{"train_examples": 26041, "gain_aug_db": 10, "hop_length": 160, "spec_augment": false, "win_length": 400, "activation": "silu", "qk_norm": true, "num_experts": 16, "moe_every": 2, "width": 256, "beta1": 0.9, "steps": 13400, "weight_decay": 0.2}
Rows from block 2 of a small sound classifier, named by matrix and row number. Rows with one number belong to one neuron. Each number is 128 + 32 x the weight over its row's rms, rounded and kept within 0 to 255. All counts start at 0. Numbers have three digits each.
After each neuron's rows are labels from the 100 clips, of 14976, where the neuron reaches its highest value: "responds to" is what is common among them. Only what is clearly more common there than usual is listed. The data: acted Russian speech (Dusha). In brackets: how many of the 100.
# fc1: MLP up (model.blocks.2.mlp.fc1.weight, 512x256), inputs 0-255
# fc2: MLP down (model.blocks.2.mlp.fc2.weight, 256x512, transposed), outputs 0-255

fc1.322:135146095093148087094118121146097119144148118106135157110146121128137139091128086185079114185082147167143088121109116131093131129136089186163112157083100132137142164070161154101156134108118142093170079148172109105154118115129117120129108106127165094139135160255131171122086105095141174148104117107162099142112145141124120152143140161145074099109157093155163154153120126144089133176131148151143171180145160129105186121071098127160104151123164115182124114115159144133118086139177093168100104147095109132142122074153178148120179107139136140111132155141192108122156093153104118130200126122126121100085191204128157166190161144146125139069111081081114130072075129121148113094107104173169100117142096068128127114121162118146084204141122084075173000152158097110055152152097183
fc2.322:158136143109126109154153132129132160131122146173130102100117147167155123149133110107139108092131157123137111141091136141156120102178122177120087125148125143124135157110140168131163153097136131135145130103129141121154118124147114109111101137148122136139131127255148115144158102101105165145129108140144145147148109097115151121139117134125131134140182149101124134111126131093094098149135121127073131102137121121130124113163146089154140135124111123104143149129100143150126129088099119099157127125094151122109125130150083107135159141134149111126109100146145142138132143097152101189152120105107103112117148253129128137103112122118163113131164146136154157171128111104135151122105136088159153138093133197145156102098134128108175115127142120097147000112137099132106076122143102
responds to: emotion: positive (72)

fc1.457:161138127125098135145133106132157108136121153139141132125133143127205160113126164189091103172069100151095156160092119154086097120129094123138063125061125133113160169095140145086115152132073184094140197142125160111153094125113065106148131111099133164096096167213149124104120121075159145184113136099081133124102123164159131072141172203136098116136131132139187154129095138152133154171087145185169126183183117130111141121091136150142100163107120101151065149138157110126157098127131054193153088155130121146105098097114136170148165117135145075126115163148230146132155141170147108101191121130167118172111154211153140119148181114145149116091120059129110143096094088153131135082133139141157170113164130120176155138146183153110147121111142075082082010096112059089113115115134132
fc2.457:115155121113108080114195132119143128146113137147078126143124112148113096137135080088155145179153171143156112146136150134161138118111140153121121100161127132155148087138129161154131140117151135113158080136153122154127130080115129109094126125149128089148144121237146140128148145154128125113101118135154082154159153109143116149135122127160100136146170084115107131183118126124094108130178104137152155098132128107092096158165133101153095150131135129111147083097125160171117115132158141140157149120094093073164155173163100171115132153150113139106136115163121124139126123156135119195128189118090093129098125231089088174122109095152144162138136162143130165126098155111116104161118152125174109151090130184170117074130102110127100133140094118172177000122170145152082148119114091
responds to: emotion: positive (56)

fc1.348:127145147117125143130079109134172124121132157132144110130145155143196129129126168172099093145084082142091150164115154141089100143106092157134089160065128136099157173121163148096119145139107163062151164142122183074154088091102094118177145097141135150054088157225163138127132134077162157163125105136137140095085116178159141062167173213141095103121198132135160102129092116156137107147077134178134125166158139172121119125095115161130120156096116117132089127110125082144131079115125126162135058125163122173103144109101147164145159119147160101160143185125211152115140185123136101112182133107167082177114169209160156092152166128141119116093156066161091119097090126146117129103128170160145144084172149125179153131129206140107122120094160091097062041099127053086123105145131095
fc2.348:115142124110107082118156137148152127156075118145096110173135125145106087126133091078155135155173170143163112119118162109116150105097125168118136134180126144170123112136128136133136135134141127119119117156171118121110139106128062125065131132142101119134149106212133144140161144147086160101106116131132078152156150115111112172159087127145122174120153122116104114211107107104103130158170090130171155080140156106113121109167139103167146159101153103120155090106120155196117127140136172099147156123091113100145159145169103171121125145149111147116153089138124116137146099118137139198103178130093104112075143227093077179126075135155112165178108169128133123122073171134121113109082166146152111148061141178111129062135090117113088101177104165152152000125129135148134135121115087
responds to: emotion: positive (49)

fc1.376:149166120109183127093106085109175096132131118143121151138152123103153159093124143218070078154077108126136140121094117108077090120149121170123097184068127103134166195074092168134121143118078167097170119119134153109132105168132108110125118102116140147099160200224159113124087097099156136146120089112098150115104151152136132095168203180115074108104126130180177165129124125164126151210118141164120128165140136125121180092053122156114131191078105122153097149159155121128145072120142055162140074118129142147121079095113136140134172121141147089138114156120211121151157117149140121098175121091198151152109178169141151092127175118176127108063083085104159109093125108128094113101145087168115166116145113049154144128134144125128108161147127075081111037167157117142100140170111159
fc2.376:120163127165124117117167119135122134148148127158078125114139103156115092143117138107164118174148178156141122139111144151163154118146145156101108121153157143147154093128104164122148157108146121093150109133132151130129148110108122109102094110157100092141134130255108109143137117134151117109123126141158117154143151123111138154141085129139118125130138137116105119147123121082086148166156110151151121097118095104137081138169170111146125151156113103088136119129115142171121139126108154136144121109081101086160158170113118121104120138130132168090103085122149148150115132143155105160115129168083115137112132255092146167133158119108132141156145169141122149133124130102141102175118115110156125149083123173124152076129130094124171096112119167144152000134152144119116131106111113
responds to: emotion: positive (67)

fc1.202:114115105098200150133170122117131110157154100085138068095139110113187178131137133155112136107111099155117099113135092174105133157134072090136161124091128098243159155102153138113154173155099174137125159131136130165137119143050143090087134102165118080096144097162114125110161146154169128132132143158124079109156151121117121098118163116107125062136133137116103082083173169136122108107128095106121076141165169148064146177188086162106121154110139130112119089111096144118119139135160107173134165222151179133154174087127147149142164133140085131149164165175089158159151120115122156122219106103118078138124181145165192177126206180082113091149081182144124114095132118138120157094177173077118147105122018150138167114123155140099082128077166121066172129137148132137172092095092117
fc2.202:119190159130150183185151083167144162070077084134145175141113171144110098141190093107145136117140201123131133187088198074135132112143161111129087139148151139121098107141117163143108087109120064153099153201177116121124095131108159097133081126060158113100112136143121174125126092154163138112165101174176134144085127121116184142109083141154130183178109158139094115124188113128190112157164147134155137115124141159203120121056106166139105065156120126134123161098136167151108135172178124177075138034167158173144072047080143120156149122109174174115140116116156118137124153138165071107128149164184138119129104136094133109068077114155111107114110057130111136146141126126102115075086125119138137124109179090080124093087088170179112158114172144152086155111126120168135153106175108
responds to: emotion: positive (51); emotion: angry (40)

fc1.210:151140123157107210136127060101230101116133126166113100169182131122167122100117127094146091111083131094121177132129139146063117117163130103094085127103098095126110165080108194132135163166150166127126149104118109125131067143131117084161160116121105150116056119183158112084178113070195187075117153125120149095098157169198138084129106155122136159114110158116107145068205141148146120135096125131117114171130165100168183120124128132133167086134149156125103146159103117114067104073192089158097165123156070190149102063082102099160153146122134147097135120124167170171148142129089099132158112090172128119129118160123135060149137153169137127116103160167143094180152123166117112086152098153124168124116131130142085117117219114192130177173182084107113049104142116163158126141137122
fc2.210:135134126113107134114099156110131151123132182176158117064121090157140109124064095126151100063180116198096150141089127128139112134169155113110152111155157103086124128161155132172109182051105138135131141106102124132136112151123127139124086146148159110138103138175129128161110146098159145136145085157177086127186129108146132136109178103195124125148158165117151092120090144140153145071140138147061044076082110151131122124106190141115114079131156162109109139131116080174145095050134128132132120124125152143056158129109095062109126092101101134103072154158091139149130153154108099155139092131121122131173094172133084104113147128114122110146121130123143138108203151145101175178104101133171164120117171182140152127165171092129174090118137141070093000122149175084084121102107118
responds to: emotion: angry (79)

fc1.96:155084057113195147149145138130150039142125129080113128146132112098135179144087114111133103120107107106109135077073108148138103158156239152141135109148124139164090150081132094157083115118144182146136165171155139140063121128095106134109078114088100190126127139137120132140203117146159135101155134188102126108131079085166127067137154119064150091091135099176127118150189168151146101167124113130113127146125113105146156104127091198128148083136080125134106100175084110158084150095074050140136162166125109135116108127149095141164159101163146120110164151184119105143120115143139138104150162098076154223145101130155176145115116235161096163102151100124082150131182139140129113143100190135130118098157075133102105106126073141174141108070162160079119127135163125148128086064080097
fc2.96:080138141182103111149144131166165118056140127175126172165103188161143086093181058144108087133078126150162166170135102116124120068116041096056103163133093127121134149118087151140168114143123089155174158150125144085145130049147146121101087140191132121120118085137152160140137063125079155153148157164175128158113122115081106130123138115122193128140094125108137126051107132071238098100128095124146082073129164138085167115127148140120126194100042128133163118140127164124081102161117134088172117108148142105119131104104144120120154119118141126106051182092083102153078103201156112178152109159135099082078104132104123102132156150100130130116125178143087112129119110078133165092094101178144115119172135110134142123154140103105086099102188179132121104149118107117137177143107203
responds to: emotion: angry (59)

fc1.42:156121129098157136110078134100210117112153119071161089164158172132160082141090143202106126142123114132148139143169205175114151148136099138175121105123134118154178128178116147132180153186093103177122188195181142108146119109098168142083137171124112142140087095131108170149109079135154136128134106104117119103096119143120124144167130114144134182151127132127166121110066136111114150120198073089075143162150165144116141200110088120167157183124183090096122158206184131145108125124105136173136109149098151075141124111105146119134080132074122133118185126126107131135138076067101116088126094119125123086140099123108167136131088192135123090078082121148191123125123165140088148076138099031095114095138111150179145124157075159112053111131067157096140120080182121127123098124037162
fc2.42:163170115088050178134150115144120124061125091191106126045105057133175128178136165093135117124088124045150082140090000138125075142103113162104104143114130131106119120121148124104080145081069124095137132113135127123120125157104116099101098122148148142122093074099173138117175150125152107079126118125127126082152144171112124092120096148131127110129118118138069169110169114105159092097120116085201134109125151093189096122093159166131164064106150111156121110099137144151155089134163122124102143094173147145093126111191146120126112135139149115105071132176145170143151153213148155139175116118125088129123180092145139128105027118116121188089068102183096147133189086134150155129129123143115076160151125127095080054120133088091169152094135107152081105124125137152196101144151126
responds to: emotion: positive (45)

fc1.276:103095158195087064074111176109170194117088125125094178097131156142084097174137147169116114121105073153091105122148129118092165053071132132131158114153141120142189127133103115082191087176115120113132033149165181138109167050142116175130162104169133164151085138171149141109095099144137131102072137130126193125076126137162131148158121149121147185139184155140151078166110106086128151088165138096086145117140098172135172075151127148153099075118070111103163133153157150113160132151131171107183156045155169148094126163138151147192108128124141146143120129092120167117165162094104125098126142129146130097056133127109146149133148158173131076104117108147160154146079137183084125135152051193140178118106159160137141158176116106130157135151108075144115119090080100118126095179115089
fc2.276:156101138115145109165152103101103102177154129128123117117145084132203134130095114097144140128144195081163121092097124127140094128130154171098116105110123134059087167096160143135098141071140108187104194112117175135137091163124131178101147124107128092143120139237121146123140130101162135168163117087170134179165132132115154090146135180164067085104118095154134120126087142111102120132060129111083169145190130096056097162094134101075180122144155134086107106087125143135103111176117127112137117148020098153143187098209114115111103048118115109130146111165121164130114109137166140129130078063157110148196171197157119136170129097118148155107120107142135098119162161128175112136138133141110133165175152148180079076076145177168119094134100178124199219149134127125132159109145120
responds to: emotion: positive (47)

fc1.97:153181137149183142117178072165119086097098144103217120113089152119134158187089101097136107137117094148165141103143149184151114097124147123127082118094123120156104132083111138128107134092071089141140208137153103114142116147137143113123176175123112175094183139158100106145084154149169089120137117137133147153105133128148102154090144162104205194103050133187140172197135114134131067095166120101112114142114126078165117173079114149123132120148125090159122093162202083099129141136129099137100112150116085146116096177105158133149130115152142090116157140148102118092096143171147187129132136122142166161161209131157064157154142119208200149141157118146111141155090178110043156112112160128150154103106149136116112104171115175092131150176129147096087116067180192159150161152111217
fc2.97:145113119125098143132103116095164165095132125108044149122117084141159094174192170117114138139117143085159149172118133108182158208125111137107162138174116186142109076119116082208153160146088166119162072129118157121141168089126080139135116091171128100153100180161099144115187060156101166203143108135140172133126145072100145169130125106173118118134149114101129129140139140151191148111130171156149119115150040171167143129177189232097181103087133121104144154115112149182135148115119175129164144156157125153113164130109091096083089133093145149148105132154132197113118121147106096085139101147130120100153160106115192086125133125032088137114074092104124127144168073128134185102084120090109116149114087136116098154103179092101128101052108153116111137137125118177165144086081103
responds to: emotion: angry (55)

fc1.57:107115126123132094099098159123145156153114080142168189134130153137113094165157055178110116163128107151149162106101188122109134116078069143133125094169118126140150046177141100128173081124153133125132072155124141140176183105095115111095095096140074136133190051174079090108064119160108141096174094088091123129097152142179074112151133145106162182091135124124122169140102112139164079074098102125113088164122091127157149111174013114111150158069121094161140112133121123109130150125106148136134101103162130136134080097115152106118086159185122109163185153133084159162123126114123094103138103180150188165094109145145101092102126127100104112149136133060124159127056143098085167073143030135085155131140115109168110130164175094125089153161152158141099137125208133135128161155106194
fc2.57:106114136067140125138214137128092121166139139117119102116136120104160113205101151070153141038119125056128119111118092100111078168124097130099129154149100125154137219064127140097130136180073108155133151181159132142126092092107146100075110124136186154098128204149147154105152126142132168095098114115175126124174126091128152173153090122111125110124150113158133117164141157145185173127124093095141182082153177168148116137097162162091136099127083125129120167111148142134138103147101128119170098023050135152109157127180062152137136145092121154097109104191135119145176148186136134083149073064071117141162128158078149141100125102142134079108062139150124121188198112122099101113073164129103148118124144156105093111029145165150151139127163107132134161156101127171122113146143086
responds to: emotion: angry (50)

fc1.464:202117124168148171068180124097121080197094111185141181097160074107134136102125112106103154125089134142081148123154134151148121083119145096080096087111122113131157128113091101132097145114094114132139210105212130124114128145113135155118133077119191123145200170105127141184125115150150116127161090139105108114130147148143127114121107152075189131132133132143146136098118149134116041134106082111131163151138138041109120085091140162124113165095082130105144111128074145123141123194121072092140143155113103178132089129104106116135145141196128056155116102111135117100080114249085136169092174098188184210138167151129089154168161160154133155108126115159075150093099122136124163105113112105075132146137112136106137080118151111133126177111150141126094123149169170088148133053128046
fc2.464:039132139165121120143103095127173139094137181091119106122193073210097095147182112075152109137104130104186116104116096142120142164105109145157146136129160181165098107131096146211194170178086115106112098139089080090122170123159139130156166080166133122146133133110130135058172104126096140155104130159191192106155113161109112135133128090131155180149133158120143066117160090141207144074118182105091119097094155166138176161107103181171172106138118128141121127179119141187133136124092133092165139126096130123058101134160122144131103121126150136124113162080120196159136095060119189147080103162077084111149132094101124121122086167102131133175140153101085075119149122110061129103193151083164117142114148093156120132064150108154097093094113121088114102129114126142105177143062105
responds to: emotion: positive (44)

fc1.55:082120137096146115143066116109149140116141094049172114110178140079137100159133138185140142118167084126107156103185196123082120153171061121153122165104092099152102083125121200106161145132127130192096192175153131164166167161136166116207125167115121175128133133146117101103094129137144122106140159120105054189111135137138129143124148156120222167118165126149144132169059088110059105119153096057069115157141103113140076188101125119132140145113105127116108136146184170092135155110077076149108122116124140088124125186097171070128129129131116125102116110123052168152095112085186078109127087151078085069123151131157123121152190139116103085131116127152127121140129126118084128093160118122138075109122128092175147125131092118136101174133130155124122124069202159175085128148086196
fc2.55:185135116087145177153134142123124103138124101199087105147083163145166130158161124100147154083065173045134102173146085162114123190119144108152128116160147177136150159153130061114107159094105104125105178171131180122136081094116126134087093110059155096090101178153115156103127099142077171131155119152141149128180134154104162130096114152190062085141107121075081155099142130138218129099117131079171135079104189129123111120165174180120083126107183083164158125153090148176128095128117159153080155073190176103162170117124082148120107193139111068132117090137103152112131164167101131147139025108107155157170161170126142084117110104116084141120137071138124128126074133147116124113055117149094142148110133133076054126134140160088114107152111115147136104146101149168139111103123142
responds to: emotion: positive (56)

fc1.77:141134076103141122175093088102160151117128144149165147122144119124168177090074171220105067136076107109131126109092106075065095101171084157145120174089085129154102175104110210110157148118118189114145147122128139116128125172138106131134113057153132129109133182226132129088089119102145168146142087116109102157107134185164120086169182177113082095127157110135148186125124133159137131203122132179125106133121131160095202126045161132124102155130138150142096142126137130123146065051141107193137065140134137155104080093101133136112167121110124118123111141148212130133158128121160108088179109118184149147154118187143120110149133145150139107132103081108175123064095104137127129090161121157132118105127119084168155134141156142147119173132139063083128014137129072132097121137148134
fc2.77:134149139139111120104192098147119140135106134129103118144120106157119103116137089104141126127170161127131118143099164151124130108134123139093106135172136140169155128153120179135158135105145151127106104107145157127139130123113103112093090131162090090170123103247150117107160098105142136111100133168161133140155137114128144151147105129118119133152123135115110116167125109102112109142138124160107148098145113121157100113147142122142123134122110080120132160118132158175122128073102110156134127119074102093147156147130120143117134132156119183112114093152145144127133128122136121154129150147094102124135134220100138150133120128109162141122144165144126180131126110105117118144075146085153125141058130186132172084115145090127151081151112169159150000104155163116144135112122110
responds to: emotion: positive (45)

fc1.402:185107128074133131135144069153180109052137168095110105105156170088125107114106080080138138128110073134128168101113120112112152190085132084165107090095140119147047122097176161164154148102125143147149189189128135146072095065092173111080137052103080163122145109148081107192194196216173128121198167154159131111117098046125122124144117117111116172149103127146146087134199135155161075166135135121082107178120151171113182146107060172093161127086091068122121081133167116127117165114087117124091160156177121099147071080139132139143113116085132119094135137107136167133100109108138191130080125108125141170142118097153117106145122142124142139093127122120050087140139138127085086171131095165154123119114081108126096107142139120128146149145131132178116132113179143123151127153073140
fc2.402:090114106147114176139145117150151106126123126110127167066127152231131127141181102120127137151144151117147143140107071123151099127101175150098156155166117131116162124163159120133166136069164104135224159108183131067129124107133141116174036120114083117130124150224133139111205123085089153160102110137151138183134143146102100164170084119098143122119169086174125113134107124128165114088143125064163091104157097174099111161187149148113110139129012116129118141112172131139119078140142169106182122111089114179148168160151095155105127099121142140154110141079170107154173104237166144120140086164091125109101168095124161155132162142110112162177122150145123141068150126144160144126072057101110136082132162157128110133072189121101121088071165167115111081132134125137120130135174112
responds to: emotion: angry (60)

fc1.509:184090090157143138098224148144162089140098090119115182163147113128118138071122115104156097114135120131126119162088108145141075101099178135108129092140112146163103124150153094142127148092106121116161175152154141135094161126081149099086143129126115178142182140144094110165193140147149142088169104146147167110125118097185106121130100184119142181135182125190102146153194113122131000198139073123115106135138153077111133053123096197113150128143120118112121132130105118115099140204093104125099122092123089181170092081131142094123159122190114087156119154164105141154089127149111133124098144121130168255090078126157117111090133141161109117121142139140107169187125132128166121133092136123134135064126144166096137100088101106143115192107116154148069131137145116102122120101027076
fc2.509:063130079122164129135121145157115141095125108135098156096138156158161077185147126061124106107087124123116140117133080121137126172092088071110100153146089161131164127124091155129135115173126097125158135170113067059137099143211100075110084144081109141140127157136118123085161102121114141177167145133163124197116103118122181145132101085087114142140126167106188117108141097175255147131096134074101076040109170153080126099110147099109130136105042148142145097152160181157154121137121110127155137077129152125132123157199107207128172118140171107165094179084140120124122092128142109138106104113105069085110141145110093174165157141092174158142098182144098125123155122104069138060196121149117135140127106128123097118132170168114114100107164135076112056143127142158145187160107126
responds to: emotion: angry (49)

fc1.328:066158179127171102100100149072143088080148140105108143153120083094181125116110195091097144169130095083104202128181164138114144152144099096158124146141103146178077135144139141118178098144100155134106165171137143128196140122129161133073127127128117142071134128174138081090101064162161148160098077125155137222114129158138075140078117121125142177113148088170143107171093094148095103080179165128118176143164135139168102144130047136139167115080144156143146144092209160103148097093078092119103106150098129091170084132137181118101117099105156131089107084114126157128136124068157103065115078135134157118119103113109123134151156075121132147134091115105137158177106147182093103111144117103118166126094186068131121172152091150104150110193131149110079128104143111144116198164036156
fc2.328:197135073072103147113049127117100199167119071172120075146169181112129142142123106096085164072167129166171091128139080153064107217112128110143096129127130072122185126131179112106096161096112109154105152145102170112123103103081151147136044169089118105080137140160137142116139200115138123098115118082117102145125152109134152135154148159184076103165125145143148159129153068169186107162078118137118157112166165118189119156152193124126128138144129151103116132114121122130075106114157164155081128134128141121086160162121103131113149135135130105117115103145157131083158205200116148136140075141047089183154132179196136156127106089119054126076144125164109121109113098148163135146097159079095137166137102126113159117112141100168148130118074113175173186168109139121174080113092123
responds to: emotion: positive (49)

fc1.91:173099163100125155113122109113226089069166147124155126155104132127192121127109115121142079098138115162102249193122133126058122146159154099094124095081165088042134123130101126106099139119104118133103177161118125136180023117120087124176134095119129180139108129135132109126150133030200127061145158139111115124129167107162086105119155128195152143125143162112137100051131121145139115107102124142096104155118141112143137149116147114115159132141117178164023168156135118090117137082124105146088130116133083165113140067120102108191113127102131133122131148114099167144110131117082064117149130128182124153106143142156115115163119195154150141123158111130113112126156141167140138103167091149118171091115173158122145124146225120138170119146156131067027134144082115102143125137140141
fc2.91:160057136090120190118115157077186115128167144153133111126109146125194109134115109092107093049136092116091166155139114136107065171152097081107189162099088119062100132105103105141109125126079155178107151068111101121143091147126152169188134166141163201108098125090177100113138126089154113094127168165116151088149151106177148116109152102177113120123155163180178115084171147200168148072104147120061097126092106129121121139102109126084133127119149154123073177155117096098115142107109096114140120152146116167081105147098112091163102115070127151151128168109125162158128140093101077095134083122207126158136103046138136094130166148140119114141141150139134141146151126155112157129122088135126165087174189129096123151093185115144143135113183117048065255128093144147156127111118135
responds to: emotion: angry (85)

fc1.394:086119137098097085126057137142156132058152109074136123132083160100157135115103145120110121136144070160144156109152135134108143128158117135117095080112134098125168146109179204134198157138073130135149095184089171090165092068166098126084134112166110150127059095169160114095131138138149138179079115152123154134131102118127131123066150164153115152159112084079119124101104108189135111151149122147096151161159198132105146153076127151141107108099074156134165083127165151124088136144127106183136114069147108087165096177122128092130069101155159148116118102167116182173108174100113100100142024104118092127119129137123158130161138097131048176154124131155114142209154163156045146101166144143072102141144126128165100119125061159169069075118121117045155124144119143138076175106164126
fc2.394:156170110156115169177161109141134123151111118150124173120173070117171131145127131157133128153080176095099168113136074181167136106089108163060106157164147182139137107174139101136112086081120128160158125051169135170158113122063126130167072108092071094080124118166139142161157104060162136099107133062118111103123181125131142104150076202075131107061166121170152185132157161146154175099078099124145167159172155101096133143139147070147135127089150110124164107105128156140100083127172159126213134155060146153141204166132125160115119114111048084177119095106163157109121126160137105089204151139145117138083152149181143091105131051101130120093102139142076086118158103081188162074114134143113104116157133139099106134127138088096152161151149146168144139116120124103135075117123113
responds to: emotion: angry (65)

fc1.380:145181141162114135125120132115110151176063067133091142105090145165119094141126103102106161134133110202136150147140190159167152096135063107102152102116126163094186113114115156091133125198075156150108091105123131104111123056089043173145155073093051107119082143132123104171081057134159097123130136137134068139140122120156106124157160111158087100138145172159083087106119131161092119172165140119173101166151133137200147148122152115057111164098140109091104084114170156160131079115141118093134095117155131112185183127152148208108091151144089121126174184132126164120136151101113166112129159164106074055111199127108133143158160091121134106172112105160126085109082187171045158095125130084125134195146139145129084133129105111119111079197161086115126098156132121100147120118137126
fc2.380:106169164160122106084142120189149145104170122108114173094142075121175132096118100105204135102112138029140115141122122129094119108119200197079128104126126092145131151126149179153090108104104088107156138193109165196194097173114167077062121140149132112151013126118099155045102125097101138140109107126087153134111142185129159124134100137122133102105171107140108100102123109100074146141093141108115141144176183156129109158053133168148165089189141150134147124116156099139173185111117126147114112080065137120076168118122110163094122091118153149173146093104127167108120147131109138150175100098102119170184144101168130131121078137080075140079055137122112125135141046123132123185126080096203074117122155099123119132116140102140172133123132145141103169125097134147134101156189124
responds to: emotion: positive (59)

fc1.272:160169124129118159144121086144192080096128090118105105111151147169169100096115125125121077097095118151163161128129136136072117148176127139118103150115156104139141179081122172095129183174169147098119122136136118120161085102108096103122148125113127132088073104217143087042139105061179174106117140161188115139127162179146127057163110159162141141145122137111096134091181131137139124126086112164137126159124128104172166114141159101135176106161142111130117124125178056092052114089182111181111177075086072181164120077074085099144149162121145163096166101130197158166151131134108103113134103100121115120119148168137162073156123169178148166093065141164162126118112133146075132132138129169114188149106118130152094142104193092170096178151145074107164045157162081174133160154121131
fc2.272:151142147102135103146133164108146156126121177153180106090146122153141098153071109126161131092148115156072165145073134121099094116131119130101109088123164118094159111135151140135123142096097170130137159119123149136131104108114149139118094146124120122108078153223120151161120117061143150125134077166148116140164101148141167123132176106178132127136153151125154132124113143144143147088142150139096129100118084177120124151119181153089116130117129181103112149118119111119156065092121133142138116147117171147054145148131103112119151070111112107144084162157128132134131190163116099179172158114145152152168136207122082103102130127124156076147111125154119122146143163146130158124101098123165150111146186172129144161191154128131143107084167115085085000109109159063108120122139103
responds to: emotion: angry (65)

fc1.200:119160092108133120138099104134107177122119157142156131149150129123156179120140187196076102153083099130138135120122099117087118127138076145122096177069110105108135171121120173119136131094110180085159146143153150114148104155136101125144116067139166135118145182239129148129087115090144162173152086119095129133106142164152140093170203215111056100129162079154192164126108108158137127198113139185150126171136151137098172080054098123122112194106110111174098150120142107131140094117137107177131063141116134129126094091117166164124143128128137116155119137144222103102174139149126125080159122103158158165105147211128150106112153131136141114040140071104132141052112135141114115111120144170135179124165128104145125154132168156145132132168136078072127011112125070098109123112114158
fc2.200:140153095148109113118180090175127149138089147138109125133156120169129102107119118115186138149198161158120093148112152125160148115118138159122115100168149125148139129128103179150139140092124151091122101107121121139149132102154119113121113126172095097135119130249157116098122107156146125114118118132153114136137160131123149123143092109125113144124152123131118117154112120104096117148141113135142123071114120122154118142183174101136114132132140134127174150108131114174127124141088160160143120129115094116162190173133104154144123130135138128113131092169131154138105136140151092171106163142070135134138132236090130163141102160130126151119136164133144152150103139111133138142138132120158106157071138164116130090130129089125124098131131144155159000096125138127119117130135101
responds to: emotion: angry (45)

fc1.259:167162118151106148130147075184142114130114088098115131137119129166165086120152129133122092147075120180134139144142160117081105146143126148153087130099131089154167139132140177098121131145168145123146107100164119111171089126112101071136170098149142108129140097233157083072085139092162141113102135109182091119100204139166129104164116171126137123164151109109098128106135132131152152142088128165166155195110145087166118100127192075129127126111117120112120125123130077113062091115171101153135162137098091170203138083101084131130165198153123167144173086097219170139149119109132118110139098131133117118120164203167172101148096170198110182100155125155106141105076150144084143084113118156132175154118124127174174116117215141146098172107116098109150000137135061111124165116108147
fc2.259:171110106123141151124129148104128146114129183154139104102122109186163138116084110132139116105134121141098138134072120136152096154140121174116140124138124139090128136109156173125122158063107166105135134109090160102136122107137140149115076132144108136106122170255139144135134097099140140125138095146137155128158109106157154108130154135147130126147129154129136134136142142136133143134110135153084149081151119170122134149129169141115150172150118128124143169129149126136118094118105117133171133141109161133087116156146108105151131074160148141103095137143121156132105169164139105203143127111127131122146152228143117109106136109120130080147129141160136088136158103114117154116103124070189150126109152162137144132172144137169141092155180119115121000099101151122117115124143109
responds to: emotion: positive (45); emotion: angry (39)

fc1.2:136121140182107089125109144145180121161102129091163162149159121137111130153147127188107153146134111127097188100074142112101138137156085105199166115125123113138156101165134092145121111142165135124110151132127132184149170121048154133147074106102139061153148104132108134067075093153132175170125104122104082115128149131173104112068110095147154159144141100140127149144140184128120092087113145094101109210118125091141178067196089135098112172090117076172093112147144154179112128123174137135218112042144151131123113080094142098092132128234124135143115104088087132194108145166101131127142115156170187151069154144128098095082147129089134079161108113139114161158026152120151125137146121142123166065081073175182133157147114091140116165096119120130133118088154142078133163173092165
fc2.2:122187095022160157103150144144154142102152120156106063140132111096129061125109104108119116142087125139127116150107094089138117125134098126117163119104096183165201150039142096110102145106118124199052126136104111108125135132163177156092076108185125132137188135127152128103121145132183102121133098141170160134184088141130191145129124099113122137170133111148121144143101111200207146133153068118122119079120207143122119147101167149088132116101210150090151167150091160117165129101134111113115145130088160068102124118155105144176163178124134147101110167128146156134119094105160165073163143095071120154159141146058152139118092131140184175073108141094165109099192124116089150171134089085050111146149134164088078079092174132163120066110136120092117109170135110159153104126094094
responds to: emotion: positive (42)

fc1.194:174153156104168161131117128132082136155167049123087125094089165094135133154149148116182146160115083175195126172126139115105145154120068123111120111119152073136153153104160140088182138125111190140134123173178132090174140143157158103128130130157087164176153171164114135135128192132101103116158109107133116144154151130098092069147150135115182111131126109151097078177090100197176079083112138124155148159105109123107122172092175123091104167020158155151082134110163133119118112104141101206136161137211121119128059087136142098151072118108153143113132139143145111158162094112127117121126140143136086067118225121138182163123177141065125183101104172119126097130154144108074143062106113077157099149134109072169123121164123113142137133133107128096099124142194159134152096102044179
fc2.194:114156151095128125133143151124153154126120115142133124182135121115184149141106099123152179132119110104089105116139124166093128096095140120096124075165189105141115158157114096177099059060156162170171136128141131140108108037081166112120140134086153116098101112118121123124149110142109153089116165189116123079070169168096137180171096131114171124098073124109143155168150168125107123140152131106065180164185137142195167092115073150111134093123127136116150120069075142131119078148129140135146091078129085166117177088096090124126098169181130128140123102134116156106175123152121135127076047129124178135154101132158121109100114142151146116156066065177089161135120108152087064141124136144178148084118106064107104170107204098143199132081151162218142189083118102093067153080181124
responds to: emotion: angry (57)